{"image_size": 96, "drop_path": 0.15, "patch_size": [16, 16], "width": 256, "lr": 0.0016, "precondition_frequency": 50, "max_precond_dim": 1024, "batch_size": 384, "adamw_weight_decay_other_params": 0.01}
Rows from block 6, named by matrix and row number. Rows with one number belong to one neuron. Each number is 200 + 20 x the weight over its row's rms, rounded and kept within 0 to 999. All counts start at 0. After the name is the row's rms in percent of the matrix's.
# gate: MLP gate (model.blocks.6.mlp.gate.weight, 512x256), inputs 64-127
# fc1: MLP up (model.blocks.6.mlp.fc1.weight, 512x256), inputs 64-127
# fc2: MLP down (model.blocks.6.mlp.fc2.weight, 256x512, transposed), outputs 64-127
gate.280,089,179,178,217,200,229,213,211,163,174,236,210,203,181,195,170,204,217,152,207,226,204,205,204,178,210,247,214,207,185,250,207,207,188,212,209,189,193,194,185,181,197,180,198,216,209,201,190,200,215,149,182,223,217,196,229,189,192,197,187,214,155,167,194,195
fc1.280,085,220,172,209,222,173,197,194,237,204,192,207,204,189,178,215,192,163,217,221,180,211,182,197,209,229,212,203,152,207,167,169,214,179,202,205,188,248,201,219,215,203,225,203,202,145,227,200,176,178,212,205,211,209,213,187,218,186,149,197,213,256,234,232,205
fc2.280,086,231,201,211,160,193,192,192,208,250,202,219,193,200,213,186,172,191,166,206,177,195,183,209,152,207,187,205,203,227,193,169,226,174,227,199,218,193,211,226,205,189,190,182,185,183,158,180,201,181,225,247,224,182,180,190,214,174,230,230,190,206,178,212,195
gate.281,102,229,189,183,205,224,169,173,185,197,230,205,174,186,195,213,215,205,178,196,214,194,155,212,184,167,254,229,223,201,182,183,169,188,194,222,224,189,184,195,205,193,189,202,187,198,202,183,196,214,193,179,207,205,209,170,223,200,188,195,205,208,172,207,195
fc1.281,104,208,192,206,182,223,256,200,233,180,172,214,193,192,182,163,224,218,209,224,182,192,205,218,209,191,194,198,194,173,205,173,212,176,225,192,204,174,165,190,202,238,176,234,189,181,182,224,209,176,210,212,169,202,216,233,222,213,208,203,178,218,211,170,200
fc2.281,098,207,185,228,193,210,201,220,207,215,174,206,190,188,186,225,240,222,234,183,177,206,169,215,195,233,215,198,219,170,212,206,198,217,199,219,215,211,200,202,201,201,177,225,185,185,178,183,203,206,194,189,211,160,196,182,192,202,222,222,206,217,237,215,206
gate.282,108,201,189,196,207,179,201,211,243,195,185,181,209,226,171,187,162,210,178,199,194,221,191,201,184,192,186,187,194,224,210,186,228,202,247,216,220,191,197,202,200,258,189,189,192,187,194,196,232,244,188,181,189,221,193,204,201,190,191,218,204,160,194,204,250
fc1.282,105,208,194,178,177,181,164,193,232,183,179,175,207,230,203,202,190,176,226,220,173,231,220,193,235,150,183,247,176,194,227,189,194,217,191,220,216,152,198,197,220,205,199,212,194,183,176,237,209,177,221,219,185,208,167,181,186,200,209,230,177,218,203,203,199
fc2.282,113,222,189,182,200,229,197,228,211,201,207,180,192,200,194,203,213,194,162,237,222,209,180,186,217,160,140,203,207,198,214,173,185,234,218,196,172,214,226,201,203,186,203,171,226,209,188,165,216,194,190,208,204,193,201,204,190,203,187,224,208,207,176,233,194
gate.283,111,220,239,190,185,245,178,182,215,216,224,209,200,215,202,227,222,189,192,178,180,224,219,171,184,216,185,178,215,242,191,199,187,181,191,196,219,209,225,227,215,212,205,190,195,191,226,197,184,217,188,194,168,204,187,227,219,235,162,213,198,190,191,195,200
fc1.283,112,205,192,223,209,214,190,207,155,171,195,206,213,215,198,193,235,209,218,211,192,180,203,192,212,180,179,223,165,224,205,234,174,195,215,191,158,223,206,182,233,180,192,189,194,215,213,238,202,198,220,204,204,198,228,178,194,199,218,185,164,217,196,232,179
fc2.283,110,214,196,200,173,202,202,198,214,202,193,202,226,176,200,213,197,196,216,204,190,212,159,168,155,216,231,212,184,196,186,214,176,233,221,214,209,164,220,230,203,227,218,188,220,215,198,195,218,230,214,204,203,208,192,203,188,219,202,209,225,193,185,208,232
gate.284,111,199,241,206,198,187,195,166,216,223,192,173,190,207,224,215,168,183,175,202,196,191,214,201,196,208,228,220,208,194,225,183,201,213,224,178,192,207,200,202,226,178,180,191,182,237,176,206,157,200,193,206,153,214,218,202,195,220,243,204,238,190,188,176,218
fc1.284,104,190,214,186,181,204,204,183,215,212,198,185,202,193,203,218,180,215,160,204,208,180,210,197,215,225,207,217,187,199,234,169,173,191,187,234,189,184,203,171,243,203,200,203,202,222,195,213,181,195,206,202,168,229,239,188,193,214,225,175,244,211,172,186,222
fc2.284,104,201,168,189,206,197,199,175,204,198,217,177,176,208,238,179,244,209,184,226,241,207,193,185,202,222,226,219,213,220,172,155,184,224,187,221,199,191,189,178,181,194,206,214,233,221,230,215,215,178,208,197,206,199,228,190,185,187,189,190,209,211,150,153,224
gate.285,085,202,217,198,218,215,182,214,214,198,206,190,194,198,210,213,213,204,215,193,190,246,160,205,180,223,170,183,183,204,168,220,224,192,181,166,182,197,224,179,189,180,217,212,207,200,158,205,181,232,211,210,190,156,253,198,208,211,199,197,180,191,168,173,193
fc1.285,090,207,217,186,199,229,177,214,208,232,222,186,188,202,201,187,225,223,210,196,220,190,193,215,190,215,171,203,194,196,183,211,212,225,249,221,184,189,215,187,229,216,185,180,196,164,249,197,242,161,186,209,203,199,216,177,210,170,176,211,199,188,203,212,184
fc2.285,092,210,206,198,211,217,203,196,169,188,173,194,202,205,217,182,174,192,233,184,192,193,196,178,229,204,220,192,216,250,196,225,236,251,209,236,176,210,185,174,210,206,190,220,177,179,222,217,208,235,197,197,217,210,232,240,195,175,211,171,195,206,177,203,201
gate.286,106,166,192,181,192,227,202,190,165,192,200,212,161,210,203,202,191,203,207,187,202,161,228,204,235,200,173,162,199,212,206,201,197,211,172,188,211,198,212,213,201,217,190,222,235,195,183,171,183,193,204,159,188,220,198,155,184,219,187,210,197,177,203,205,221
fc1.286,108,224,179,180,225,200,170,165,202,164,224,180,182,196,174,193,223,210,214,214,203,213,145,205,173,164,204,200,184,179,178,239,196,183,207,202,172,216,199,198,198,205,197,221,185,193,200,209,218,214,198,186,176,186,236,237,182,199,164,197,201,216,194,197,158
fc2.286,100,192,234,212,177,194,216,201,185,188,182,194,211,216,237,210,249,164,204,223,197,213,224,207,221,203,199,207,191,185,213,213,180,207,184,219,185,208,163,180,217,177,187,215,214,179,199,210,195,205,181,184,217,212,175,162,234,197,184,229,189,207,211,222,244
gate.287,085,212,202,225,185,154,165,203,221,155,197,172,171,168,215,180,210,207,230,187,240,212,214,214,205,179,192,175,183,218,190,187,194,180,268,224,205,179,197,220,215,196,190,212,230,188,219,206,239,181,182,219,196,185,210,191,208,202,160,206,207,205,179,219,240
fc1.287,085,182,183,205,182,219,145,188,172,192,222,243,186,202,218,241,235,163,206,182,166,188,188,232,186,162,196,228,207,223,218,198,218,220,177,192,209,218,208,231,172,214,226,201,238,182,173,218,190,200,217,208,200,217,199,209,207,205,192,202,186,227,204,238,199
fc2.287,084,188,195,176,186,226,201,204,212,197,183,225,196,170,221,222,180,204,212,212,178,181,178,194,214,218,184,182,231,210,197,162,186,156,201,209,200,223,172,207,176,172,181,183,189,207,206,195,172,250,147,215,197,197,183,175,146,192,203,192,183,216,184,192,139
gate.288,087,188,200,225,208,169,214,201,212,187,211,222,217,220,232,212,181,178,213,198,225,199,173,214,201,205,212,217,207,162,193,234,168,196,176,231,203,177,182,207,181,202,193,191,252,163,202,186,182,158,218,184,191,210,216,217,190,187,191,208,204,202,172,161,224
fc1.288,087,221,188,220,160,174,209,208,168,185,209,205,185,175,183,228,224,213,198,205,203,200,221,245,217,200,207,209,232,189,208,189,218,195,218,187,189,175,214,196,156,197,192,220,198,202,210,208,218,170,177,215,182,188,177,193,231,201,197,236,236,173,182,195,179
fc2.288,086,182,204,188,198,200,221,221,166,221,208,184,221,215,167,239,188,197,179,185,219,227,201,226,214,244,223,204,225,170,187,193,154,170,234,217,224,198,189,231,164,233,202,161,216,183,213,229,226,214,160,198,188,231,233,211,215,158,198,200,205,189,219,188,197
gate.289,100,187,198,206,232,187,208,214,160,180,207,191,193,186,174,200,188,204,222,192,228,201,207,198,215,195,200,209,251,229,193,196,177,220,213,203,211,203,218,192,147,216,210,204,205,189,194,201,185,201,199,199,201,195,227,211,197,199,208,203,204,194,199,189,189
fc1.289,099,180,202,207,194,181,188,179,220,202,216,162,214,173,190,173,227,238,194,215,211,207,224,214,214,183,256,195,230,219,208,215,249,197,189,174,198,196,198,186,197,201,223,215,201,239,214,156,214,199,220,224,198,178,191,202,247,217,223,208,200,215,221,192,197
fc2.289,103,164,200,214,205,241,218,208,201,171,187,219,197,179,220,183,173,181,179,223,183,191,246,229,224,212,237,200,205,204,227,163,192,200,161,200,207,218,181,178,217,247,202,228,209,175,185,223,183,209,169,195,185,202,171,209,208,200,163,198,213,185,223,208,184
gate.290,104,192,219,227,226,209,199,147,220,190,212,189,206,188,187,214,194,238,205,237,244,197,195,194,226,199,191,206,194,198,210,180,215,224,203,180,189,218,180,212,208,206,175,189,213,252,232,219,213,220,211,197,254,203,216,203,194,202,211,165,193,194,200,205,211
fc1.290,096,195,190,195,217,183,202,176,208,209,200,179,191,243,176,199,173,195,194,189,196,212,207,236,179,187,195,203,213,218,173,218,180,182,209,160,186,199,206,223,211,217,194,191,181,168,245,201,182,174,226,202,193,198,168,211,203,200,198,175,227,217,238,183,257
fc2.290,098,235,188,243,159,175,178,235,200,187,188,200,187,211,207,197,177,202,200,137,189,240,184,247,198,186,178,214,234,212,191,210,221,207,188,198,232,189,195,206,202,205,208,190,159,210,177,235,222,217,177,181,226,202,168,212,184,196,167,183,200,195,196,205,206
gate.291,090,200,197,182,219,186,200,228,192,216,207,190,201,195,166,175,199,209,237,199,197,198,186,196,168,209,202,165,222,215,223,174,188,184,228,203,183,226,203,220,206,209,199,186,210,200,175,181,189,176,178,184,211,184,217,155,212,201,165,206,236,214,224,180,211
fc1.291,089,216,214,226,206,216,179,175,219,185,217,223,239,206,223,238,220,235,178,174,175,192,226,221,219,208,201,197,225,185,193,226,191,216,174,192,204,171,196,217,185,234,212,206,209,183,200,180,202,210,251,165,200,216,195,192,220,190,207,202,232,220,212,193,205
fc2.291,089,202,152,176,187,201,206,182,189,188,198,186,196,231,182,167,165,207,217,217,203,172,212,205,197,213,205,209,201,225,218,193,216,187,230,195,209,200,176,223,203,214,194,201,191,166,211,188,217,136,210,213,224,236,179,229,193,193,173,200,197,207,176,233,204
gate.292,083,185,199,192,224,199,195,200,222,205,226,208,214,185,218,197,210,236,216,223,236,206,181,234,204,189,213,197,230,219,201,183,175,201,228,214,203,190,199,204,192,190,181,203,203,195,201,222,193,169,203,207,221,216,150,173,214,213,215,223,176,197,179,217,203
fc1.292,085,202,207,206,198,181,186,187,213,220,169,183,193,213,208,211,188,185,211,195,167,217,204,207,175,161,182,213,186,177,194,193,192,216,169,194,257,214,195,186,176,202,219,194,194,203,196,184,201,189,186,183,197,206,234,219,211,210,197,200,189,179,210,216,189
fc2.292,082,190,207,194,201,232,178,195,208,185,231,161,215,200,205,191,171,186,220,189,202,204,193,215,223,173,200,213,214,229,190,187,213,216,183,191,195,221,203,169,210,200,196,209,197,211,206,214,190,211,220,202,219,212,188,233,197,225,184,256,234,174,227,187,221
gate.293,125,197,213,186,167,193,209,194,241,242,172,194,216,198,196,192,191,215,206,181,182,210,186,167,188,210,175,177,192,183,202,177,156,177,210,187,249,170,204,243,200,210,222,192,153,198,204,175,210,226,201,208,177,203,186,194,172,183,193,214,210,212,171,213,214
fc1.293,134,174,203,227,194,205,194,229,209,233,203,189,204,172,193,166,226,211,195,178,184,235,170,180,221,199,216,189,182,171,175,213,223,181,225,213,234,208,201,158,189,228,214,214,171,191,223,191,196,171,196,201,183,194,201,185,199,179,176,224,180,188,218,207,215
fc2.293,122,207,213,189,195,255,206,198,209,247,184,173,161,209,250,227,220,213,188,162,209,213,175,177,219,196,251,218,154,216,210,172,211,211,186,217,217,163,185,206,202,200,213,226,186,185,212,180,193,200,216,170,198,206,171,203,218,221,230,205,178,177,206,249,198
gate.294,107,155,226,177,190,173,233,199,207,220,161,211,179,161,219,211,217,190,173,224,212,172,182,215,200,189,177,226,215,224,227,188,227,229,188,183,177,228,216,231,192,232,212,185,181,200,199,210,199,199,182,192,194,189,191,178,187,204,202,220,215,213,150,234,238
fc1.294,112,204,195,191,160,213,220,197,213,226,214,200,198,216,217,193,172,200,230,181,200,177,197,184,206,192,180,177,228,201,191,226,136,236,201,215,226,221,185,181,180,195,188,202,196,179,212,212,165,200,191,234,199,212,214,196,188,202,203,201,192,199,187,199,207
fc2.294,108,177,174,216,180,208,182,203,208,244,221,157,190,183,185,234,215,192,185,194,203,238,204,183,200,208,223,228,221,202,218,196,191,190,169,176,177,186,194,233,186,216,211,226,212,201,186,180,198,195,225,163,222,159,177,169,216,211,225,213,207,187,212,196,174
gate.295,097,176,190,169,233,193,190,211,199,235,232,205,173,220,229,173,181,203,187,226,190,194,177,199,204,168,177,172,201,179,241,206,149,241,196,186,237,233,164,178,184,208,209,178,210,178,225,207,181,204,195,213,201,210,154,196,212,248,172,217,179,228,189,171,176
fc1.295,100,182,191,193,162,181,213,195,175,218,210,167,211,168,187,195,205,174,189,185,202,183,205,214,209,200,221,189,203,203,210,229,168,227,207,203,205,270,190,215,204,174,184,188,192,147,237,242,200,198,179,199,189,203,192,201,212,190,208,202,165,169,173,172,202
fc2.295,097,159,202,148,198,167,210,223,204,186,195,196,198,204,176,190,187,199,168,194,195,202,202,197,191,166,222,225,178,211,186,224,215,188,200,215,193,226,172,195,199,184,183,205,165,200,218,235,196,199,195,214,169,178,223,191,176,204,212,216,223,200,158,167,207
gate.296,087,188,193,213,195,176,152,185,225,229,229,202,202,216,186,198,190,224,179,230,170,187,199,202,247,201,220,204,218,215,188,154,241,218,206,191,194,186,197,219,191,238,214,227,182,205,232,226,196,176,230,231,227,233,185,192,212,187,197,210,183,199,188,174,193
fc1.296,087,219,238,209,217,172,229,206,218,183,169,182,195,228,189,204,197,195,163,205,172,210,221,185,178,194,212,223,207,216,188,200,195,199,208,221,177,183,202,184,229,200,189,185,208,223,217,184,169,226,172,230,214,207,181,199,209,217,256,175,150,182,222,194,215
fc2.296,089,201,230,208,181,182,208,226,206,235,202,194,220,208,203,176,169,197,212,207,178,234,201,215,187,195,215,183,195,251,164,206,190,165,197,216,197,181,216,202,173,205,191,218,205,239,200,212,194,190,205,186,186,225,174,214,207,252,170,198,186,194,209,183,215
gate.297,112,191,215,197,176,195,189,197,191,154,197,202,192,221,202,179,147,181,208,148,163,189,211,170,186,177,195,172,212,197,189,188,217,180,191,204,197,225,198,208,172,173,222,151,194,203,210,221,215,198,193,172,219,184,194,228,167,213,158,196,209,221,207,182,207
fc1.297,111,193,227,190,210,189,194,203,182,210,192,203,188,214,229,224,220,197,203,245,214,192,215,210,190,205,223,228,173,209,196,222,213,212,244,189,181,167,201,202,183,216,200,220,177,197,216,194,166,232,229,163,197,217,165,213,213,181,225,193,176,188,196,216,208
fc2.297,113,222,211,211,212,235,193,191,220,187,196,187,207,178,219,205,193,204,191,200,227,212,220,226,220,209,238,239,201,181,215,167,179,216,201,208,194,176,197,200,176,211,206,176,182,205,153,198,181,172,206,207,192,220,176,239,193,209,207,194,209,186,211,182,185
gate.298,088,205,191,213,177,230,172,182,194,161,173,210,203,213,175,201,224,231,197,203,197,194,186,197,163,233,229,203,178,223,195,198,203,185,210,204,203,186,151,181,225,208,246,194,224,238,200,211,200,220,186,207,228,220,197,177,216,175,234,224,201,222,203,174,199
fc1.298,087,186,200,217,188,193,166,225,188,235,194,187,208,224,185,189,208,240,209,214,177,220,241,203,181,220,195,230,178,215,194,201,211,196,177,204,187,214,195,214,198,204,190,197,224,221,207,230,215,195,170,193,189,183,211,205,205,173,201,172,208,226,205,196,145
fc2.298,083,196,200,153,175,192,168,200,181,190,225,180,197,197,221,201,204,206,179,200,211,184,212,279,213,211,175,217,180,211,172,184,197,185,183,181,165,192,189,200,242,207,214,207,187,193,225,189,157,192,184,206,209,171,187,213,221,174,199,183,230,207,168,209,236
gate.299,090,199,195,179,207,168,207,192,221,201,180,243,195,167,201,223,186,183,167,202,183,178,221,219,180,236,217,189,218,208,207,217,183,186,174,205,169,209,186,226,192,205,216,167,187,184,181,191,185,208,189,204,162,192,163,204,200,201,193,185,213,202,216,220,186
fc1.299,090,181,177,192,186,199,202,174,197,178,227,206,194,229,154,196,239,194,200,222,168,201,144,201,190,166,181,191,173,215,190,174,139,168,197,212,173,163,236,194,203,206,197,185,201,228,186,205,224,239,199,207,184,199,212,185,200,213,205,210,206,207,196,209,184
fc2.299,087,217,221,235,187,209,172,194,193,221,181,181,176,217,202,207,191,206,201,213,201,213,206,210,186,196,215,207,172,196,228,195,176,176,196,211,196,191,205,220,234,212,219,201,204,195,151,211,160,219,213,197,186,224,195,192,217,154,216,209,223,210,193,201,207
gate.300,086,224,187,209,207,202,174,202,231,210,200,225,214,217,191,185,185,156,211,195,228,225,160,214,205,226,210,217,210,198,221,175,199,220,197,212,221,184,205,207,234,176,208,219,208,211,191,196,220,195,183,187,196,160,192,178,181,186,177,186,209,188,165,175,213
fc1.300,083,190,160,165,215,186,189,206,199,212,207,190,186,166,209,200,191,173,192,209,203,190,197,155,183,217,212,226,226,199,211,180,226,211,213,190,238,217,184,192,216,211,184,217,180,199,231,184,209,164,185,212,224,214,225,218,160,209,160,222,213,164,224,155,217
fc2.300,086,193,215,197,190,220,220,153,188,206,209,154,188,157,218,251,180,239,209,215,203,139,167,225,208,178,205,219,232,208,205,198,180,202,202,221,183,232,194,213,190,185,190,186,213,167,189,188,198,223,192,186,206,212,187,239,218,190,222,213,214,208,202,187,228
gate.301,086,177,190,202,223,199,199,199,201,203,177,223,177,217,163,247,212,162,219,221,166,217,172,225,204,196,179,261,182,202,151,199,187,222,213,204,203,208,205,207,196,254,183,209,214,176,247,200,189,185,172,178,202,192,183,173,216,216,204,178,203,187,186,210,238
fc1.301,087,196,193,210,220,183,219,204,161,217,184,195,174,194,156,185,235,183,249,214,228,230,216,172,207,163,185,207,198,225,240,236,202,186,188,190,177,224,188,200,225,207,171,212,189,142,177,213,219,165,196,196,196,203,153,234,204,194,216,193,210,227,185,199,198
fc2.301,089,235,244,220,218,191,200,204,215,196,181,198,180,196,191,221,221,175,195,197,183,234,213,230,200,179,207,232,204,181,211,212,198,243,202,180,188,199,184,229,204,225,203,193,188,182,191,198,182,198,182,177,212,201,197,166,212,199,206,216,187,175,204,177,212
gate.302,128,208,223,198,189,184,209,200,204,210,169,171,184,183,185,198,214,215,178,150,232,174,191,226,188,201,186,173,188,178,215,163,220,196,190,214,171,208,184,224,189,189,177,191,198,196,224,175,198,227,177,183,205,215,202,209,203,200,187,205,201,199,189,195,203
fc1.302,128,216,208,189,211,209,185,202,178,220,176,217,229,232,212,232,180,150,210,207,161,210,217,181,174,194,250,224,216,224,191,206,179,194,175,195,212,183,191,171,203,196,199,207,193,220,179,195,194,195,190,211,190,199,179,205,204,243,237,180,191,191,192,206,235
fc2.302,127,234,229,202,205,233,204,232,201,173,196,230,214,230,205,178,201,221,203,204,233,195,185,206,211,208,206,190,208,218,173,225,178,182,204,212,189,162,223,224,198,210,214,179,177,214,164,204,188,162,222,204,154,186,149,232,184,166,225,205,200,180,230,213,219
gate.303,109,216,176,225,194,170,226,204,171,169,196,171,196,202,180,198,197,233,178,200,227,206,206,162,167,197,196,182,233,200,201,188,224,181,199,216,179,194,186,205,167,210,224,193,233,198,171,214,214,228,163,215,209,182,234,190,195,214,207,190,188,213,246,203,214
fc1.303,108,218,213,170,210,169,184,224,193,208,183,209,198,190,177,190,199,201,209,186,174,212,222,216,180,221,209,210,188,190,190,218,202,182,225,204,196,252,203,184,170,230,234,190,182,146,233,225,205,199,206,222,235,219,166,224,221,200,200,175,182,190,222,197,207
fc2.303,124,222,223,178,184,190,254,205,194,193,218,190,214,209,218,197,167,203,200,184,164,211,177,217,193,187,206,213,239,217,172,153,210,170,205,235,178,212,193,167,201,217,211,192,192,200,189,209,204,212,195,194,197,233,177,159,183,161,188,214,211,184,222,207,205
gate.304,087,192,214,200,216,241,183,239,228,209,193,193,191,210,180,190,208,191,182,215,189,197,205,195,178,198,212,167,186,163,173,176,209,170,188,219,170,213,197,189,175,210,188,185,217,187,188,191,247,216,161,210,177,178,185,245,176,208,194,204,192,199,162,152,234
fc1.304,091,180,199,206,198,210,187,177,198,204,212,198,207,200,205,162,208,226,231,217,207,220,202,198,191,215,183,201,191,197,204,176,200,205,203,186,181,215,208,197,154,183,165,188,192,198,223,189,193,227,226,229,229,209,208,226,201,218,199,213,192,167,195,156,213
fc2.304,090,191,167,185,185,228,225,193,178,201,196,234,141,214,176,209,192,170,201,186,228,207,220,200,203,177,250,197,197,202,200,209,164,204,201,176,212,178,200,184,236,168,199,211,206,190,197,208,191,167,174,206,185,196,181,200,241,209,190,186,174,219,213,209,223
gate.305,090,192,240,212,195,209,210,209,166,219,231,219,214,208,209,193,210,205,221,161,196,172,205,191,212,198,223,210,170,186,211,178,212,150,243,192,194,186,162,210,195,176,211,184,195,210,208,202,211,225,205,221,193,159,210,260,233,225,183,198,164,199,210,168,225
fc1.305,091,207,213,205,196,223,179,209,213,216,172,191,185,247,210,178,191,202,157,213,164,177,202,207,188,191,235,214,213,208,206,192,216,185,184,214,192,209,189,207,202,213,200,200,224,220,235,181,208,213,203,202,188,241,250,176,205,202,190,209,226,184,236,229,174
fc2.305,087,227,157,219,193,228,183,242,189,190,187,152,202,175,220,194,166,218,149,207,170,195,169,220,215,184,212,176,224,195,224,168,199,211,204,202,223,192,229,198,213,165,186,181,169,177,197,219,194,221,206,204,209,196,219,203,176,217,210,186,167,199,198,203,190
gate.306,107,205,224,219,211,175,214,211,170,172,216,177,199,199,209,181,199,217,188,227,208,193,198,195,178,222,208,219,201,177,192,206,192,207,206,170,204,146,188,191,207,198,197,170,180,200,174,210,177,198,184,196,208,185,195,190,181,196,218,209,225,180,189,206,216
fc1.306,104,238,188,244,217,188,219,197,180,213,242,242,167,200,198,189,189,252,205,210,200,183,195,176,199,178,209,193,199,198,195,177,174,172,179,185,192,189,239,215,203,140,177,191,165,189,171,204,172,186,221,188,175,170,209,179,218,180,212,228,220,213,226,212,188
fc2.306,103,230,187,209,186,219,187,169,182,201,187,213,217,196,225,236,198,202,189,205,232,229,195,200,228,189,174,186,167,175,211,200,199,188,178,210,201,190,228,183,209,202,166,195,238,222,179,198,195,183,224,202,176,206,164,231,184,185,181,209,216,222,203,186,208
gate.307,089,231,233,174,187,188,216,157,190,169,209,203,192,206,183,183,204,202,220,219,222,175,209,190,183,211,206,198,158,204,141,218,195,259,202,197,217,213,205,199,179,196,173,165,196,202,219,179,207,203,181,186,211,178,188,214,199,193,147,204,166,216,185,212,249
fc1.307,091,174,195,196,152,211,196,196,197,182,218,226,234,225,190,202,168,184,188,198,169,176,195,174,196,230,207,209,214,210,181,204,193,162,201,196,221,200,186,190,184,187,181,205,171,163,206,160,203,203,185,198,188,195,188,213,213,242,174,178,194,244,198,244,192
fc2.307,094,242,191,186,195,174,210,234,169,214,187,221,199,225,244,216,235,239,269,171,191,209,197,203,209,179,186,198,174,194,182,189,189,206,200,198,209,199,216,201,209,177,191,172,186,183,164,198,229,204,221,203,205,199,221,168,185,215,191,219,191,222,175,202,174
gate.308,107,207,234,212,178,156,216,192,240,204,209,172,208,204,218,185,182,199,220,180,220,193,217,191,196,219,212,211,183,147,160,199,198,216,172,210,225,188,186,197,197,225,190,187,222,199,197,201,238,201,195,175,190,186,208,208,231,199,176,232,190,203,200,194,193
fc1.308,113,206,193,178,178,207,196,207,206,229,192,234,226,198,201,196,208,198,191,194,204,215,216,188,173,236,163,204,208,236,171,209,150,156,178,170,158,189,244,200,215,195,191,237,216,168,215,213,211,205,167,203,214,205,206,209,208,226,179,242,197,195,223,161,213
fc2.308,119,198,208,204,215,209,220,200,208,198,198,195,222,196,197,190,206,211,218,207,227,197,224,221,230,200,216,241,218,173,196,191,207,197,185,186,180,199,217,205,192,196,203,225,215,177,190,160,221,215,205,211,177,163,184,226,184,159,221,170,202,193,206,236,183
gate.309,084,245,217,199,220,196,201,207,226,166,207,210,172,210,213,131,174,203,217,220,193,182,190,203,175,161,194,197,198,200,206,196,227,229,187,222,189,161,176,215,175,236,196,206,200,221,193,213,180,227,205,214,213,202,235,188,207,211,189,244,178,213,174,186,189
fc1.309,084,183,212,188,180,150,214,225,160,215,212,166,212,244,226,165,235,211,199,197,202,213,195,187,214,193,166,170,207,232,207,199,186,212,232,184,171,228,182,212,230,213,215,183,220,198,216,183,205,172,190,193,198,180,189,165,207,203,175,202,190,196,225,234,215
fc2.309,084,188,189,170,175,213,199,177,207,179,171,175,152,183,209,182,214,235,192,193,217,206,214,203,176,204,175,235,204,232,140,199,187,200,192,231,210,201,232,213,201,195,207,206,217,170,205,259,210,211,257,189,202,183,179,166,203,220,240,211,201,222,218,186,211
gate.310,107,210,217,200,208,175,221,221,180,188,219,186,202,234,187,231,170,218,160,194,204,197,230,179,173,215,196,188,244,229,197,247,235,214,205,187,201,194,193,199,235,227,177,193,199,184,202,185,195,191,223,195,200,211,171,249,181,210,197,218,195,191,201,177,201
fc1.310,105,193,175,235,206,171,167,175,212,183,203,175,209,200,216,197,186,181,211,211,191,187,151,197,224,219,213,211,204,214,194,184,152,159,175,168,179,221,179,206,195,175,234,213,176,193,214,222,212,212,189,185,151,169,186,169,206,205,216,201,200,206,194,204,236
fc2.310,108,205,173,189,188,213,186,221,182,215,206,202,219,247,207,187,191,206,228,222,179,183,142,210,223,168,188,199,180,251,184,194,185,197,195,190,246,206,184,187,210,243,204,206,188,198,203,177,207,200,205,203,184,193,238,201,172,195,184,194,216,183,233,200,167
gate.311,101,208,193,185,202,192,188,175,191,222,198,225,188,204,205,213,201,235,210,239,178,190,213,194,215,191,223,167,215,189,216,214,217,207,208,183,183,213,217,227,171,182,227,190,230,198,186,217,175,169,199,222,177,175,173,169,175,227,196,195,201,205,177,208,219
fc1.311,093,198,206,196,228,165,166,205,170,197,167,209,184,221,230,211,175,214,221,226,198,195,195,192,202,205,229,194,190,244,208,201,213,218,186,175,204,214,208,180,172,248,223,224,218,199,206,239,164,175,236,236,210,180,190,188,189,218,227,228,201,200,202,215,220
fc2.311,096,221,224,183,176,201,229,182,233,188,210,181,222,195,207,192,205,205,191,197,190,232,226,169,210,238,174,210,207,200,187,191,190,212,201,239,170,207,203,175,237,230,200,226,205,190,209,229,204,226,201,169,174,232,193,187,194,176,216,211,197,152,186,220,209
gate.312,100,192,188,191,220,236,214,209,199,213,198,224,199,219,165,199,183,248,187,220,197,205,237,199,218,215,206,192,210,181,197,161,197,197,219,182,223,206,174,161,192,205,199,199,216,203,199,212,221,175,219,181,204,218,201,218,197,196,167,189,211,215,181,208,194
fc1.312,106,222,232,210,268,201,248,220,203,219,213,199,217,213,195,181,214,230,167,215,209,164,227,216,186,208,204,219,222,189,199,191,211,163,232,171,160,204,226,201,212,200,229,182,242,183,198,207,200,194,229,223,221,209,231,238,207,178,188,208,209,198,218,203,170
fc2.312,099,233,199,206,192,230,157,192,217,205,220,225,208,201,164,170,168,230,201,215,156,218,215,186,193,191,201,182,189,209,224,228,180,203,165,206,164,182,202,179,200,185,215,180,200,172,241,219,183,226,167,197,179,252,185,180,224,189,215,207,197,214,193,150,182
gate.313,101,226,214,212,208,201,183,214,189,202,224,215,167,212,223,191,200,202,244,220,189,187,193,192,177,211,215,209,191,194,220,182,219,187,194,204,234,183,216,214,208,234,232,194,220,208,221,197,217,214,175,186,231,204,195,196,201,225,210,160,174,201,214,218,214
fc1.313,100,187,191,231,201,185,210,219,244,209,167,179,193,201,209,177,198,250,192,191,214,181,208,215,194,239,218,161,195,187,213,205,197,186,199,187,206,188,187,205,152,223,201,212,195,219,157,200,238,223,215,203,244,180,231,209,194,207,241,227,232,204,217,205,217
fc2.313,095,182,205,212,202,161,235,175,192,213,202,182,195,206,208,202,185,195,241,214,196,205,195,238,220,210,216,201,198,199,156,170,259,205,197,211,239,167,215,224,226,200,207,185,199,189,207,196,205,149,234,199,207,151,196,220,200,190,171,204,225,191,173,223,215
gate.314,088,142,232,181,195,180,198,221,201,204,233,207,186,188,209,228,198,223,198,218,208,182,193,214,189,204,243,200,190,168,201,187,214,233,222,223,220,186,150,191,212,165,229,186,172,205,185,214,230,211,217,200,173,184,197,182,198,187,189,225,211,214,192,204,155
fc1.314,090,211,202,177,202,239,207,216,209,228,210,234,193,205,186,171,211,227,175,204,210,194,201,191,220,197,213,198,194,200,196,200,208,195,181,214,203,204,193,199,179,221,213,168,202,173,192,204,185,200,214,232,203,189,212,202,221,208,207,177,193,183,168,220,187
fc2.314,088,200,186,221,182,206,181,180,185,238,202,189,236,175,173,211,225,193,216,194,207,172,230,208,212,174,211,207,219,211,184,203,238,187,203,192,189,187,215,224,175,169,223,177,207,211,252,209,190,197,230,180,199,224,176,216,172,222,181,189,226,207,217,168,197